A small text-conditioned image diffusion model, trained from scratch.
Model: 8.17M parameters, 32-pixel images, arch dit, text encoder width 128, text encoder layers 6, text encoder norm layernorm, text encoder activation gelu, norm rmsnorm, patch size [4, 4], layers 14, width 160.
Training: soap at rate 0.0016, 7800 steps, batches of 256.
Rows from block 4 of the denoiser of a small text-conditioned image diffusion model, named by matrix and row number. Rows with one number belong to one neuron. Each number is 128 + 24 x the weight over its row's rms, rounded and kept within 0 to 255. All counts start at 0. Numbers have three digits each.
After each neuron's rows are labels from the 100 images, of 14848 (inputs lightly noised), where the neuron reaches its largest size: "responds to" is what is common among them; "place" is the part of the image that holds the peak. Only what is clearly more common there than usual is listed. The data: photos of plants and fungi (iNaturalist).
# gate: MLP gate (model.blocks.4.mlp.gate.weight, 320x160), inputs 0-79
# fc1: MLP up (model.blocks.4.mlp.fc1.weight, 320x160), inputs 0-79
# fc2: MLP down (model.blocks.4.mlp.fc2.weight, 160x320, transposed), outputs 0-79

gate.285:145103109100132077122110106166141109130141110137176138099123123179135107136101147173141158097117143127156108099136170140137077120145129143130134111122160151156085104161150105082116131129139161142130118099142152143126104105139152123147140128
fc1.285:141168127158134117104126107133115142103104107102108126155138141128121135119112126145128134159114098136139132086120158146167112125133110143153100155106195120165135113127128115149139154105153119094129135092131128123145099124130098125111100148
fc2.285:168126132117099144154145128125119136121106115117142124113108150111162145122115151150150077158164155154137099172161138094134093122143103144131100129159140146122098107129079149152116136118112109143168114161146159120113075128124129146116124138
responds to: order Asterales; order Ranunculales
place: middle right

gate.105:152121146134130111138100112149137151114134103121095153110100170138114113056115134131124164116103150159110121135099135119136186150124124105197116119120128156156137148102098162130137107148116135134115142172140132125099105118188111153130135157
fc1.105:144109127123127114108142128090109121074114151110140175147086141138122135112124130113132171089099080132113123171107083120156172118153174123157120104127134124159144141113117167106126112174078130140116108191146191116150150133107128162140112123
fc2.105:112118126099120133118093163162102147159140081112064099094124120107116126162152109144117151109152112080132138135172132156136126123068137159099135129144126164173117147168131148116090129122085145104144116096096165107083130157129123126149146076
responds to: class Liliopsida
place: top right; top left

gate.161:139135132122134133122103126124142114102123058130100148126089116116120136122133141165100148166124139084133143173118180111119095147127126199145135166109138114171113116065116096132135146122183130110119123128131128165146139148191103134136124171
fc1.161:126121144130135124110153149150133081132119123136116096097147136155154145134118127152114154156139142132132109152093175144156056154155117178140114136149092111161150130136142106148137127102146119156135141112123156145130105120147108134140163147
fc2.161:122138137118108092128127152121130104156172114097096104119146122115151149136128148103113093178126113064113128151101139138147179141109101059147146108087096123132153134100116124143137152101094114145134123097108143092131122112149133125164120134
responds to: order Asterales; family: Asteraceae
place: centre

gate.270:151079146141089170153097120144127103104104126115128170143123153112095104130096146096114152124109121093192130109126146116147173162154117120137132126173116089157151130129107112108137122134129125131162109136122164135125132144124148118166120124
fc1.270:117144155141129128128107194155131105151129085119123187154148189132112137106079141094134127084144109108175125144095141134145179140121146099153137078157122099122139138132115143123154159148139141137153102129133215128145144136143135133134112100
fc2.270:126116143147110142152152148147123154168130109129126131130153071138081144147151125128167147104122148123111095148182095160146157121155116154158111143189086140149159095084093130144149122120144118131139123173143105137138134106147121138130069110
responds to: order Asparagales; family: Asparagaceae; text has "yucca"
place: top right; top left

gate.13:145115129130120116112114114090129128128170115154104102154109108135152102111139084164101127177128178121152114153158139114107089105123094168119132117131166095137150107096149101125123119102217109127120115115145171147095137133167091113142154129
fc1.13:137114128121115116112108095123117113118139142140096094178131086171140119121126087154125138114146154119161111165135145129121111123144110118086147102163149101136152105135130091129158122152215089135126163090152154128106094133141113133164137168
fc2.13:138138121155146107119127102148155137124110128094096088136138094128142127165106157135129146153129113095085131158135138146109123137137106125145138120101171169166119115099130169155137114141066106115128087167100117160149147114115140118159116072
responds to: order Ranunculales; family: Asteraceae
place: centre

gate.136:130096138089131158143069118145155125123133119106150106088134117116150072139134165176117129129086123109138154112125150136087089114155139128132093166142085063121134121148168134117129128063147126135137117081127141130103130162107105126126149111
fc1.136:154108135083113140135108115109154131116115125112149105076105110088137102139140155158122130113119130103114093094168126127097099113117137129110085159109162032115108095175128108115088109072155131130140098142103147123103084148081126144119121114
fc2.136:155131085131114151086111141146110102168115081124129140172112100155112121138119102126144127108155109170099127131165136112118150151149111132148088114154118217173099138137111143161139114197104082125160109124121121111101117102173126113127123084
responds to: order Asterales; family: Asteraceae
place: centre; top centre

gate.79:136102131129110110125143114100099103125117125154134093123123117108121110134145134093111112121125128140115153180185130079146162115099117118122145110138081146138092162079154153131121125123108105137109101134142171102069180127147098182134140133
fc1.79:155129133144119090148145128106084133121101089127115124145113142108156127093158126134118130118138160136106123168142126136150204147110123101107161119145107150179106171096152138151123132157132112138132103125129167147106165139140123185152168156
fc2.79:115124137115126084148099142140078094120150066093137129144118106155123143183127109108125104133162082145122157127113110115122167131131090104136124129101081135194142141121126156133135129132132117132113123097107140072133124134136115125143119096
responds to: class Liliopsida; order Asparagales
place: top left

gate.20:147125088149123114163130175096114104108164111129086162142164153104127129129164111129149111134109134108121158131141077119101129124156128104169112167110157102100109131118181160115107168128115107092111098117141161127149182162132135150127117114
fc1.20:129167093148121129081109081153166149135150135118153128105094071133144124114094142105110144167124100113143116119144188146132145134105139189079108150133133177117145106100097123121118106082141114116078155141107112166106109131148135128101167149
fc2.20:095163117169162075130145148130113137138093114119111157151141113115109117131103087118096138141111150160136126107164104155107134126127123160085165122141146105101114105128148118137143122147154127132115152082131090099128144100095135129130167122
responds to: class Liliopsida
place: top right