python train.py --train_examples=45211 --vocab_size=1482 --text_encoder_width=128 --text_encoder_norm="layernorm" --text_encoder_parallel_block=false --cond_dropout=0.1 --adamw_lr_other_params=0.0014 --epochs=44.2 --adamw_weight_decay_other_params=0
Rows from block 4 of the denoiser of a small text-conditioned image diffusion model, named by matrix and row number. Rows with one number belong to one neuron. Each number is 50 + 15 x the weight over its row's rms, rounded and kept within 0 to 99. All counts start at 0.
Before each neuron's rows are labels from the 100 images, of 14848 (inputs lightly noised), where the neuron reaches its largest size: "responds to" is what is common among them. Only what is clearly more common there than usual is listed. The data: photos of plants and fungi (iNaturalist).
# gate: MLP gate (model.blocks.4.mlp.gate.weight, 320x160), inputs 80-159
# fc1: MLP up (model.blocks.4.mlp.fc1.weight, 320x160), inputs 80-159
# fc2: MLP down (model.blocks.4.mlp.fc2.weight, 160x320, transposed), outputs 80-159

responds to: class Liliopsida; order Asparagales
gate.79:76 40 47 42 46 17 43 61 52 56 48 66 39 42 36 56 58 33 24 43 44 67 52 50 82 37 26 60 30 56 53 55 68 42 52 58 58 40 44 66 22 58 17 36 25 36 49 61 41 58 54 58 51 72 50 43 67 57 50 64 43 84 53 29 40 35 42 42 35 57 61 60 65 37 37 64 37 76 41 91
fc1.79:65 54 52 72 54 43 58 59 37 75 49 67 65 38 33 51 52 34 40 45 55 88 63 38 77 36 35 61 39 53 52 62 76 36 48 65 81 35 70 62 22 43 23 45 29 42 24 45 41 50 77 52 73 64 40 59 62 70 65 52 32 51 38 29 56 16 51 50 61 42 50 50 66 40 51 37 32 63 40 61
fc2.79:49 60 32 81 48 59 68 45 42 25 66 61 38 27 39 61 78 59 51 35 53 62 66 45 58 58 62 56 63 62 47 62 78 56 68 57 61 66 22 38 46 84 22 50 48 53 59 45 47 47 35 99 58 55 66 53 36 57 49 54 34 38 34 37 71 62 67 48 81 54 27 33 43 25 48 42 59 53 49 60

responds to: order Asterales; order Ranunculales
gate.285:42 47 34 60 63 38 43 56 46 51 92 48 52 35 64 35 43 63 36 56 68 18 80 58 54 58 52 69 39 72 52 48 15 76 64 54 66 53 62 35 72 53 45 31 54 53 59 16 37 58 41 78 36 40 42 57 62 38 60 29 11 65 52 49 55 28 25 32 45 51 46 39 74 56 70 33 60 35 46 63
fc1.285:45 30 57 33 58 69 70 35 37 35 61 27 50 14 73 54 32 22 31 52 64 49 00 61 43 62 44 63 30 60 32 49 34 40 67 74 71 80 54 31 29 66 54 51 49 53 55 47 55 50 39 89 51 59 55 64 46 16 65 50 15 64 37 56 38 69 41 68 55 47 45 67 92 49 61 45 70 44 60 57
fc2.285:46 38 49 49 61 85 53 53 33 65 76 49 15 61 47 46 64 63 12 25 49 94 49 72 56 66 35 67 33 46 35 53 74 58 56 21 81 61 65 45 46 40 55 17 45 45 50 43 59 47 79 55 41 56 42 40 31 68 51 35 82 55 39 73 62 51 68 47 51 69 59 39 36 46 69 40 62 46 41 34

responds to: order Ranunculales
gate.1:64 46 47 26 58 49 69 58 45 43 44 33 27 23 54 36 27 57 60 38 37 31 41 58 43 43 39 63 49 58 25 44 38 70 43 50 31 54 60 72 59 59 37 39 48 40 46 32 73 61 50 69 44 45 34 50 41 50 43 27 29 47 39 36 55 58 19 44 66 63 40 64 52 58 48 53 54 82 29 46
fc1.1:68 99 47 49 50 22 57 55 42 33 66 44 56 33 43 45 52 49 44 53 68 24 31 51 66 45 35 50 66 54 14 51 56 50 42 24 30 55 83 75 64 53 66 42 37 98 53 48 85 50 52 50 34 41 56 56 60 47 46 78 78 30 56 39 27 53 52 46 64 44 54 80 73 22 35 53 19 38 65 56
fc2.1:38 99 60 28 48 53 55 73 45 44 70 66 20 57 38 53 47 31 56 58 21 26 40 26 54 44 44 36 84 36 40 44 32 68 58 39 56 61 53 87 52 41 47 65 61 56 57 45 73 56 32 44 40 69 31 40 55 63 36 68 30 68 65 44 23 53 55 41 35 35 59 73 32 51 60 55 44 67 47 51

responds to: order Ranunculales; family: Asteraceae
gate.13:37 49 48 74 34 51 59 55 56 47 87 44 66 22 46 59 44 50 36 68 28 27 27 65 56 47 39 32 43 64 29 33 44 58 55 43 45 42 50 67 82 47 63 31 17 52 63 40 18 43 51 43 58 31 64 47 38 40 56 27 40 55 47 46 29 27 24 40 52 47 64 69 62 34 52 57 49 53 50 59
fc1.13:35 87 56 54 47 48 53 80 69 66 71 81 49 50 58 54 41 65 79 59 57 40 54 65 64 59 54 46 38 46 38 50 51 46 43 36 52 28 41 66 58 85 50 55 20 42 60 34 28 54 64 50 65 42 50 50 37 72 61 40 78 38 49 31 19 34 25 47 43 69 62 47 62 31 51 36 36 36 45 46
fc2.13:75 58 27 48 40 56 48 31 56 29 55 73 48 68 39 70 51 24 46 28 60 55 61 37 54 42 54 61 46 75 74 36 30 58 32 48 45 77 69 55 56 26 49 40 34 30 50 27 92 59 45 62 45 56 34 25 44 60 67 60 38 52 33 35 73 53 53 44 22 61 28 50 52 50 43 52 45 70 84 28

responds to: order Asterales; family: Asteraceae
gate.161:59 77 48 43 47 54 67 54 55 48 83 44 48 53 26 40 39 56 57 64 41 39 40 66 50 59 43 16 34 36 54 50 48 59 50 37 59 16 41 55 57 56 54 51 37 68 48 42 42 43 26 58 56 62 49 21 54 64 49 35 20 35 50 77 19 19 57 33 34 43 29 46 45 38 55 29 43 40 50 36
fc1.161:28 58 48 61 57 61 71 59 49 36 81 48 46 39 79 65 37 65 59 79 53 42 50 48 63 43 37 10 33 66 30 57 53 47 42 57 43 55 65 58 41 47 59 29 44 59 52 03 46 38 39 33 30 59 38 55 60 54 26 07 16 41 35 81 42 47 60 33 44 69 22 57 41 24 48 61 35 43 77 52
fc2.161:45 90 57 40 60 59 54 57 53 47 55 50 50 50 13 78 62 54 54 38 34 71 24 37 41 47 49 04 57 71 48 49 36 55 51 46 42 60 62 53 60 38 39 42 61 46 35 99 36 52 35 41 25 44 67 49 60 51 27 44 65 39 47 71 50 65 37 48 42 67 30 57 21 50 41 46 34 66 35 40

responds to: order Asterales; family: Asteraceae
gate.136:61 56 67 61 48 46 61 36 57 67 67 43 36 21 31 44 42 60 59 66 39 50 13 55 48 44 47 36 71 59 55 50 38 36 59 29 53 67 36 74 83 79 51 38 43 65 67 34 52 46 36 51 51 49 37 41 42 32 67 30 25 40 32 56 57 27 23 44 54 53 44 55 66 36 54 80 42 30 59 41
fc1.136:39 64 42 40 44 44 63 38 52 83 63 33 43 07 37 64 43 51 60 73 52 40 43 37 62 50 62 33 45 71 50 54 36 41 35 48 41 61 45 54 73 54 59 40 33 42 65 24 48 49 50 47 45 79 30 65 24 41 49 35 34 43 53 36 52 40 38 51 56 42 54 61 37 26 56 77 41 29 46 50
fc2.136:52 63 37 71 36 43 36 57 71 68 34 68 41 88 68 58 54 50 59 25 55 44 66 25 46 54 54 33 64 60 62 56 60 66 41 43 36 63 48 47 39 42 43 40 59 51 64 70 73 35 29 44 49 34 37 47 46 53 82 42 49 57 43 36 54 53 59 44 41 35 46 69 50 38 48 15 48 69 59 54

responds to: family: Asteraceae; text has "common"
gate.162:37 36 30 40 33 41 36 57 45 40 51 61 40 28 47 35 16 65 34 38 65 45 70 38 39 59 52 43 23 60 12 42 49 55 42 31 60 67 51 76 70 48 46 50 30 12 54 36 64 57 38 67 41 40 66 47 32 28 64 31 46 68 56 52 54 32 47 36 72 43 63 74 82 43 39 35 39 57 34 64
fc1.162:59 33 30 37 55 58 40 64 43 58 51 62 57 39 32 86 41 77 43 63 67 40 79 61 49 44 31 58 57 56 30 47 57 24 66 34 36 36 55 70 54 59 64 45 41 52 42 60 67 76 25 64 27 51 61 21 47 38 43 47 46 31 41 60 61 66 65 46 60 65 40 57 60 62 54 47 42 57 43 53
fc2.162:85 53 68 57 57 21 44 21 48 75 44 37 53 28 43 88 47 58 72 27 40 47 46 53 37 43 42 54 74 83 37 54 52 78 57 60 32 48 48 55 66 34 47 53 33 51 48 49 45 40 33 28 45 44 48 76 30 21 48 70 63 24 43 66 55 65 31 61 53 72 16 03 59 46 61 48 54 51 64 64

responds to: class Liliopsida
gate.105:64 51 52 34 48 49 63 38 51 46 51 29 54 68 15 43 35 52 50 27 22 60 51 56 39 45 42 68 45 56 57 37 54 50 60 41 68 53 60 71 54 46 44 58 32 62 39 46 68 40 40 52 28 34 29 51 33 41 68 71 31 58 70 22 39 38 51 29 46 09 74 32 63 35 22 59 25 91 45 40
fc1.105:45 46 26 37 66 49 44 19 39 54 37 44 45 52 37 58 78 43 41 24 34 62 53 44 42 58 68 68 51 53 48 61 39 58 55 43 75 73 61 54 50 42 41 61 51 45 61 52 62 20 64 44 45 68 65 42 49 47 69 48 53 77 81 46 52 43 56 34 86 24 62 47 54 53 44 72 51 82 38 58
fc2.105:40 01 63 93 37 44 45 43 29 70 34 47 70 59 75 52 73 36 75 47 55 35 56 64 30 53 41 37 26 69 62 42 44 46 53 40 40 45 67 45 53 37 56 58 53 27 47 45 67 43 56 50 69 30 62 48 58 49 41 57 37 45 57 58 52 40 64 70 52 55 59 42 63 45 49 48 63 31 43 55

responds to: order Asparagales; family: Asparagaceae; text has "yucca"
gate.270:41 53 38 74 31 56 52 63 54 49 71 20 73 24 46 47 41 80 69 41 39 61 58 74 24 59 60 52 36 46 34 27 39 60 53 46 49 61 68 67 73 36 62 37 52 74 54 58 29 50 56 48 57 39 29 47 41 68 95 27 35 70 81 25 47 53 42 18 42 28 45 52 50 25 48 58 33 45 53 33
fc1.270:57 40 36 77 48 60 47 61 63 39 43 14 72 50 66 66 64 62 56 31 36 70 65 44 32 51 52 58 35 55 52 46 50 36 61 44 63 46 70 56 61 24 32 51 57 51 31 53 35 46 55 21 68 48 35 44 33 60 85 54 27 51 70 36 63 49 48 43 61 30 64 61 29 38 54 64 34 40 53 45
fc2.270:65 44 42 35 54 72 44 35 58 43 51 42 45 75 35 42 50 34 40 56 72 52 46 39 45 42 43 78 49 51 65 49 79 57 42 78 51 57 49 53 65 55 85 28 36 40 51 34 49 45 60 62 69 54 27 37 20 73 62 30 70 42 72 63 62 58 60 57 47 31 61 42 91 46 34 44 36 34 35 29

responds to: order Asterales; family: Asteraceae
gate.84:45 52 61 45 54 68 61 59 53 58 48 51 81 67 59 66 67 53 50 87 54 38 62 63 53 37 68 67 48 47 44 46 43 46 63 65 42 31 60 66 57 66 53 39 69 45 49 28 55 65 50 36 46 66 42 71 37 93 36 22 28 41 32 55 54 27 71 32 45 43 36 58 42 67 60 56 38 61 44 59
fc1.84:48 56 44 37 49 70 63 51 51 63 48 59 76 57 58 63 59 60 54 84 55 36 63 61 56 37 62 60 59 52 46 57 43 43 53 59 38 40 48 62 65 47 52 48 82 61 53 23 53 62 54 32 52 58 55 75 48 99 33 25 39 48 36 48 51 33 68 36 36 46 40 65 41 68 53 56 37 56 38 59
fc2.84:42 40 47 66 49 39 55 52 54 32 43 47 32 42 45 71 47 40 44 51 51 68 39 43 58 38 49 75 40 48 58 42 59 47 31 31 27 62 45 31 52 57 51 49 35 50 50 65 54 34 45 32 42 31 59 44 47 00 46 37 67 35 52 45 47 30 30 65 53 49 54 46 64 74 49 05 29 21 62 47

responds to: class Liliopsida
gate.20:36 36 69 46 67 20 41 67 35 65 57 59 81 49 43 59 62 39 43 55 46 26 60 48 19 25 50 65 58 45 51 53 42 57 37 47 30 58 58 65 25 48 33 56 36 67 70 63 58 63 46 64 52 52 61 32 41 36 54 47 66 47 65 53 53 53 65 64 65 48 92 30 63 33 60 38 31 80 17 42
fc1.20:68 60 36 31 66 57 63 49 57 33 37 50 21 51 54 54 26 41 56 49 42 59 59 70 69 42 46 43 33 45 64 55 38 57 51 59 53 28 52 49 42 70 69 52 68 51 50 32 32 34 50 38 56 55 29 43 76 60 38 47 47 43 43 57 33 56 33 53 45 59 17 34 22 48 51 63 78 14 61 30
fc2.20:43 45 40 53 54 28 58 55 47 75 38 43 30 62 84 48 16 45 32 47 64 47 65 58 42 55 60 81 41 47 46 52 54 56 36 62 10 00 26 61 56 29 52 51 47 51 54 49 40 42 80 71 67 49 56 53 66 35 54 26 41 28 30 49 42 48 56 50 46 53 37 43 82 57 76 52 70 52 79 37