python train.py --model="text-conditioned image diffusion model" --dataset="photos of plants and fungi (iNaturalist)" --train_examples=45211 --image_size=32 --horizontal_flip=true --conditioning="text" --arch="dit" --objective="v" --cond_dim=128 --tokenizer="word" --vocab_size=1482 --text_encoder_width=128 --text_encoder_layers=6 --text_encoder_norm="layernorm" --text_encoder_norm_position="pre" --text_encoder_activation="gelu" --text_encoder_mlp_ratio=3 --text_encoder_head_dim=32 --text_encoder_fused_qkv=true --text_encoder_bias="all" --text_encoder_qk_norm=false --text_encoder_layer_scale_init=0.1 --text_encoder_parallel_block=false --text_encoder_inner_norm=false --text_encoder_positions="learned" --cond_dropout=0.1 --norm="rmsnorm" --hidden_act="geglu" --mlp_ratio=2 --head_dim=64 --fused_qkv=false --qk_norm=false --inner_norm=false --patch_size=[4, 4] --layers=14 --width=160 --positions="conv" --residual_init="none" --optimizer="soap" --beta2=0.99 --learning_rate=0.0016 --beta1=0.9 --shampoo_beta=0.99 --eps=1e-08 --precondition_frequency=32 --max_precond_dim=1024 --one_sided=false --adamw_lr_other_params=0.0014 --max_steps=7800 --batch_size=256 --epochs=44.2 --lr_schedule="linear" --final_lr_fraction=0 --warmup_steps=1560 --weight_decay=0.5 --adamw_weight_decay_other_params=0
Rows from block 2 of the denoiser of a small text-conditioned image diffusion model, named by matrix and row number. Rows with one number belong to one neuron. Each number is 500 + 50 x the weight over its row's rms, rounded and kept within 0 to 999. All counts start at 0. Numbers have three digits each.
After each neuron's rows are labels from the 100 images, of 14848 (inputs lightly noised), where the neuron reaches its largest size: "patch colour" is the nearest of a few named colours to the mean colour under the peak; "responds to" is what is common among them. Only what is clearly more common there than usual is listed. The data: photos of plants and fungi (iNaturalist).
# gate: MLP gate (model.blocks.2.mlp.gate.weight, 320x160), inputs 0-79
# fc1: MLP up (model.blocks.2.mlp.fc1.weight, 320x160), inputs 0-79
# fc2: MLP down (model.blocks.2.mlp.fc2.weight, 160x320, transposed), outputs 0-79

gate.38:458499499440512467457521473452546499418444528513462520424507422535497487571387480475554475509428428473525476457532515502479552556518510477538561463533591536464459546526648460356455521525584510481532519509501479533494427415457576483499528486
fc1.38:519524498597548526521412524611563691514567422558466446538536521534593551473520511508577440486552477510501504493471470537555571471498482546394458567534547495452616471467408509480520486444497510496437532464478486512527482535554497482516486531
fc2.38:482514507375486504545527456497489523555496440542540484527624472570571497495446443477534497537543495539451481528492482575514457520574509465607545476505474530478468459481519595404530513521410505507549487482520499483484573430467543490515518481
patch colour: brown
responds to: order Asterales; family: Asteraceae

gate.200:542426470474492516410466522485521529502522522530449440461451570461533405496604443466585494532525532478490517555500553448553439437496546481494501495494534429593472615563613442448515474416549552474541452450452499462600485518544554495445534439
fc1.200:475491535567587421446507616493573701491486485501554453423498507525546463453645472559556512524513454560518491531361545480594420464477530484502491514486461421513443526510527453495509509380528470495510502447541549418558446517625532493472516467
fc2.200:517567568543516476572492501523416579557495450514449533603519482430530581501521412505441497522577496535478536427388594496515613542528466523493452576497597502539558474529517410459460525616382571502553466563458537521548547539602486577596444483
patch colour: yellow; orange
responds to: order Asterales; family: Asteraceae

gate.117:601535479543550507449568490477540602510524472472496555458478608534469449506527439543474508496512454540511499435499536611522586494487441470550454503479355576540474440561473477452523561531417583580522490515427517488491426497508520550515496505
fc1.117:516547524516520569465494484467431551526572529407465515549453557469542501546509426514523497497424466504498542523535558530431610527485365495510434500481421617547472481575543472490515544584468513510475489520429479534468456492552471405467522503
fc2.117:520474481524502465489512486517500554610498478505530537448571608543429422564578664484510442429603417471543515557559523518484478480339418524587477493502546611577489512512594519503490485370608432515483564456600468422492401554526477564456469444
patch colour: cyan
responds to: class Liliopsida

gate.230:478431508509556547447466510478533588460586553595479541455476447453520505480519404517556480565420401567545502466435535527514417507496511438529560506528548509480528462518493480525493541434523487347473551529506557523518512541617476503513492482
fc1.230:430447528474560544441452531494520603511502597516486621465490459457554516509542455480470530560449473490535421432433528551542359480507559428481590537560468488484462518469504543497472561471513534371463480461540494521393519523626479502496540558
fc2.230:433607464512496501501454507546546504574501412534497365522504399609506481523587519465547494469448434455524532545463440519545531471560561374512533406600466488530488468452530436508486486526564517478492516553535575516521482502522476444513467549
patch colour: yellow
responds to: order Asterales; family: Asteraceae

gate.312:492396546478460458469475451453538463520485671465482499462501557519528492549527499556452482510411378489445542511543559497588363517586446471604503524495455520453470526538485570496491501455520502473484463490568597514553407457520469475505562515
fc1.312:425425478619527463505452526543538554605532478535536471524537557361567500449492480489383536458382478496427501522489525482554480517545451305528551502489468495487487505515471583466558483478507528532502439463480502527506419517497450470469486494
fc2.312:553601500530511451505490521323487542329501492546444498484452565564582496534497535435508519544384539458548490492508414465448525464581544356469530453501430483466546510537420517523527561498523419514493501477537450448472483516497523572518564459
patch colour: brown
responds to: order Asterales; family: Asteraceae

gate.199:487439515490502461497485504462540591491521498514404533521560447520520447562518517648499501586438518576428498473455522504566420502477434425543462537466560391481468485452523535493463522390585533472439472442567473437471424460437542467420493458
fc1.199:499438497531457474503498481511526566509515534488442494577497402516500458552509503663448488569436503525445462487472530506558521508483377365519411515464562444473548465436468498474416474445580542521410448518573505477449475465472508486444437443
fc2.199:492555493489491500481547492519505461519464455557485415519547455501504447449512457472472529399503459379628505582463323508434458445484511500403482491487483442518462478579569534503518522581471459486484516432493491568424470506423556544466552621
patch colour: yellow; orange
responds to: order Asterales; family: Asteraceae

gate.298:480485475564604561437405514429548561431551467561405502573426545518515471582489482546530451441456531483430552543511512471560520448492522504535542443498424389488495526445467526512514544488524451493514449520467519520530531494564479490506545452
fc1.298:508528444497630533449454556407548560519499523560438443559448497502470443458505466527550447446547532474393518515489475472549584465475499527545552472451509502474518468534555524509492510509492482432557511513518486516419543503521434541501437534
fc2.298:550513518455505526564425520581470499450472482610513550512553467484474510595531583523535540501521522535477542547407555481356523491448550545489506524480497513499504530465607507557463529496511392482503456516466491472486518570539393526506556503
patch colour: white
responds to: class Liliopsida

gate.175:492512473524562453460488566506538485468467477560430558558488509543441391471460466434556535533516608484460447504455565482562456558505550531452525553469597438547454523446519524493481481500508527564424375468580575484473452439551553500501418397
fc1.175:478500521508539472466522573517521557490484480503508549513472583563409475510509539504509541471524541480410484450423573515533493565508572483492569686506606453555503560475498596498476498473438579551533484488522582504445434437483600491508548409
fc2.175:495502446558532552549469509487486497534479544610487454520581535418420520498443503417417424493477478593562491532512451558469543537484563546429538427473551460522459529576528561488448463432521473496543594627442565511442528463498483598445456451
patch colour: cyan
responds to: class Liliopsida

gate.147:557542467530567480437517536535478545495486467456376581476491503527547554508596534536583464568481509443535574499522444488449574524487592545556451546481488436489448431470507478566498601495447558414499516472456582412432556531514547512426440519
fc1.147:549516487490542514405528559518434504495460414481406642556468460518517487581529484510675537565499490470517584494512502538490570481510549536540518555497497468488468505455530521453477529541469591434508532519387560487401491516516589542433388462
fc2.147:569438463464452473560520507473422507506471531519571457495599474452488427494543502500386493502540579538566501524416425549560435509606582416480494480558544476494439523505517482496532527442420552464515557492636554514408512515577469538539601555
patch colour: cyan; blue
responds to: class Liliopsida

gate.140:556468451481479522524543518506540540540545517516505595511460431510450415448505470458590553432420523462490531533522471442474485545452509535486600458516484602510512506451519502437468483566489538444511542525541497404525502527492472495507533473
fc1.140:432512526477443528482519424479417489584484425384513427465503522536448573552435396549528447508523505447557489440555438541507576416573461503403525485543566488489490480485557478535567454417434459481552481476402573553542488487394450516529489551
fc2.140:485468561521462424552530534500527568493446524458512468471508502448530383507517540390492527540577474544490590458427488442474484441547421425569518526551501400557466505453457456446480504568485516513471544503442515422436441511551524493473539592
patch colour: cyan
responds to: class Liliopsida

gate.10:549468491612491438550522502467542572529463513516510630532566568525520528547476468535577483464562543516490571501450533488487465556385503444436424465609592567538523558472494498432483552480411631546474527459555531642436495527563500460555557502
fc1.10:535523471637523419542548595485546572499517563501433515512655438509495480418455467547582421440507551534501550507434466528557497559421517484515522452550619481458555500464523358453544531513466564555473494457512504562577523460572533535495465527
fc2.10:481390508393504425480475479483484499530545497483461527546376559476576532511489452482487524500534540573518437477555544423506538476518524578474513532473553466479484590588488461562487483541508470471447523605470409388510415494493500467479555573
patch colour: cyan
responds to: order Asparagales; family: Asparagaceae; text has "yucca"

gate.26:457451496448504517438567510534463620488471500456579552515464590556602473474483568480489601547448480521542555567472526460544462467511527446420507471566455529480380496412483495548505538594458402448516446532513471456468572576471481500382544497
fc1.26:512504495502541437513465461476457419519546497511538503511529442504444544510583463515507394539571529436433502451500512529463491477488547508552485579420527428505532475618499478451465409397523583526480507491480454508491414486541522445607527505
fc2.26:549508461568568487496474473498528599423484490536497492511427403542437469495595496506523579498526540490617588516475474486464546538473501556522401562467397454436568499425486541450507465520426570509515504473552456522463605458479465500475473441
patch colour: cyan; white
responds to: class Liliopsida

gate.99:465370539520558480450618591487544655510523478465486503442511533461496517525567499464492566561465510489466464505500428479594485493437504464472450505526496417467477489421471443581407579485616448532535506482515574482404471472522525491492466494
fc1.99:481347511542543405453646598519472611583557442512480526437463513500479471465584484457512561553465510501515463525519421392548486549466451477479492478518460449445474462452471502537454605485635520521506518483473531449482443490525494482490570469
fc2.99:474563552576611530466572607527553486541522497504508487547512630529460510520562404494455460506485607527410498474542495557499542531455518502543465431572545458577564479586562563464601593647479484575526535520486565483506520463477490481504540556
patch colour: yellow; orange
responds to: order Asterales; family: Asteraceae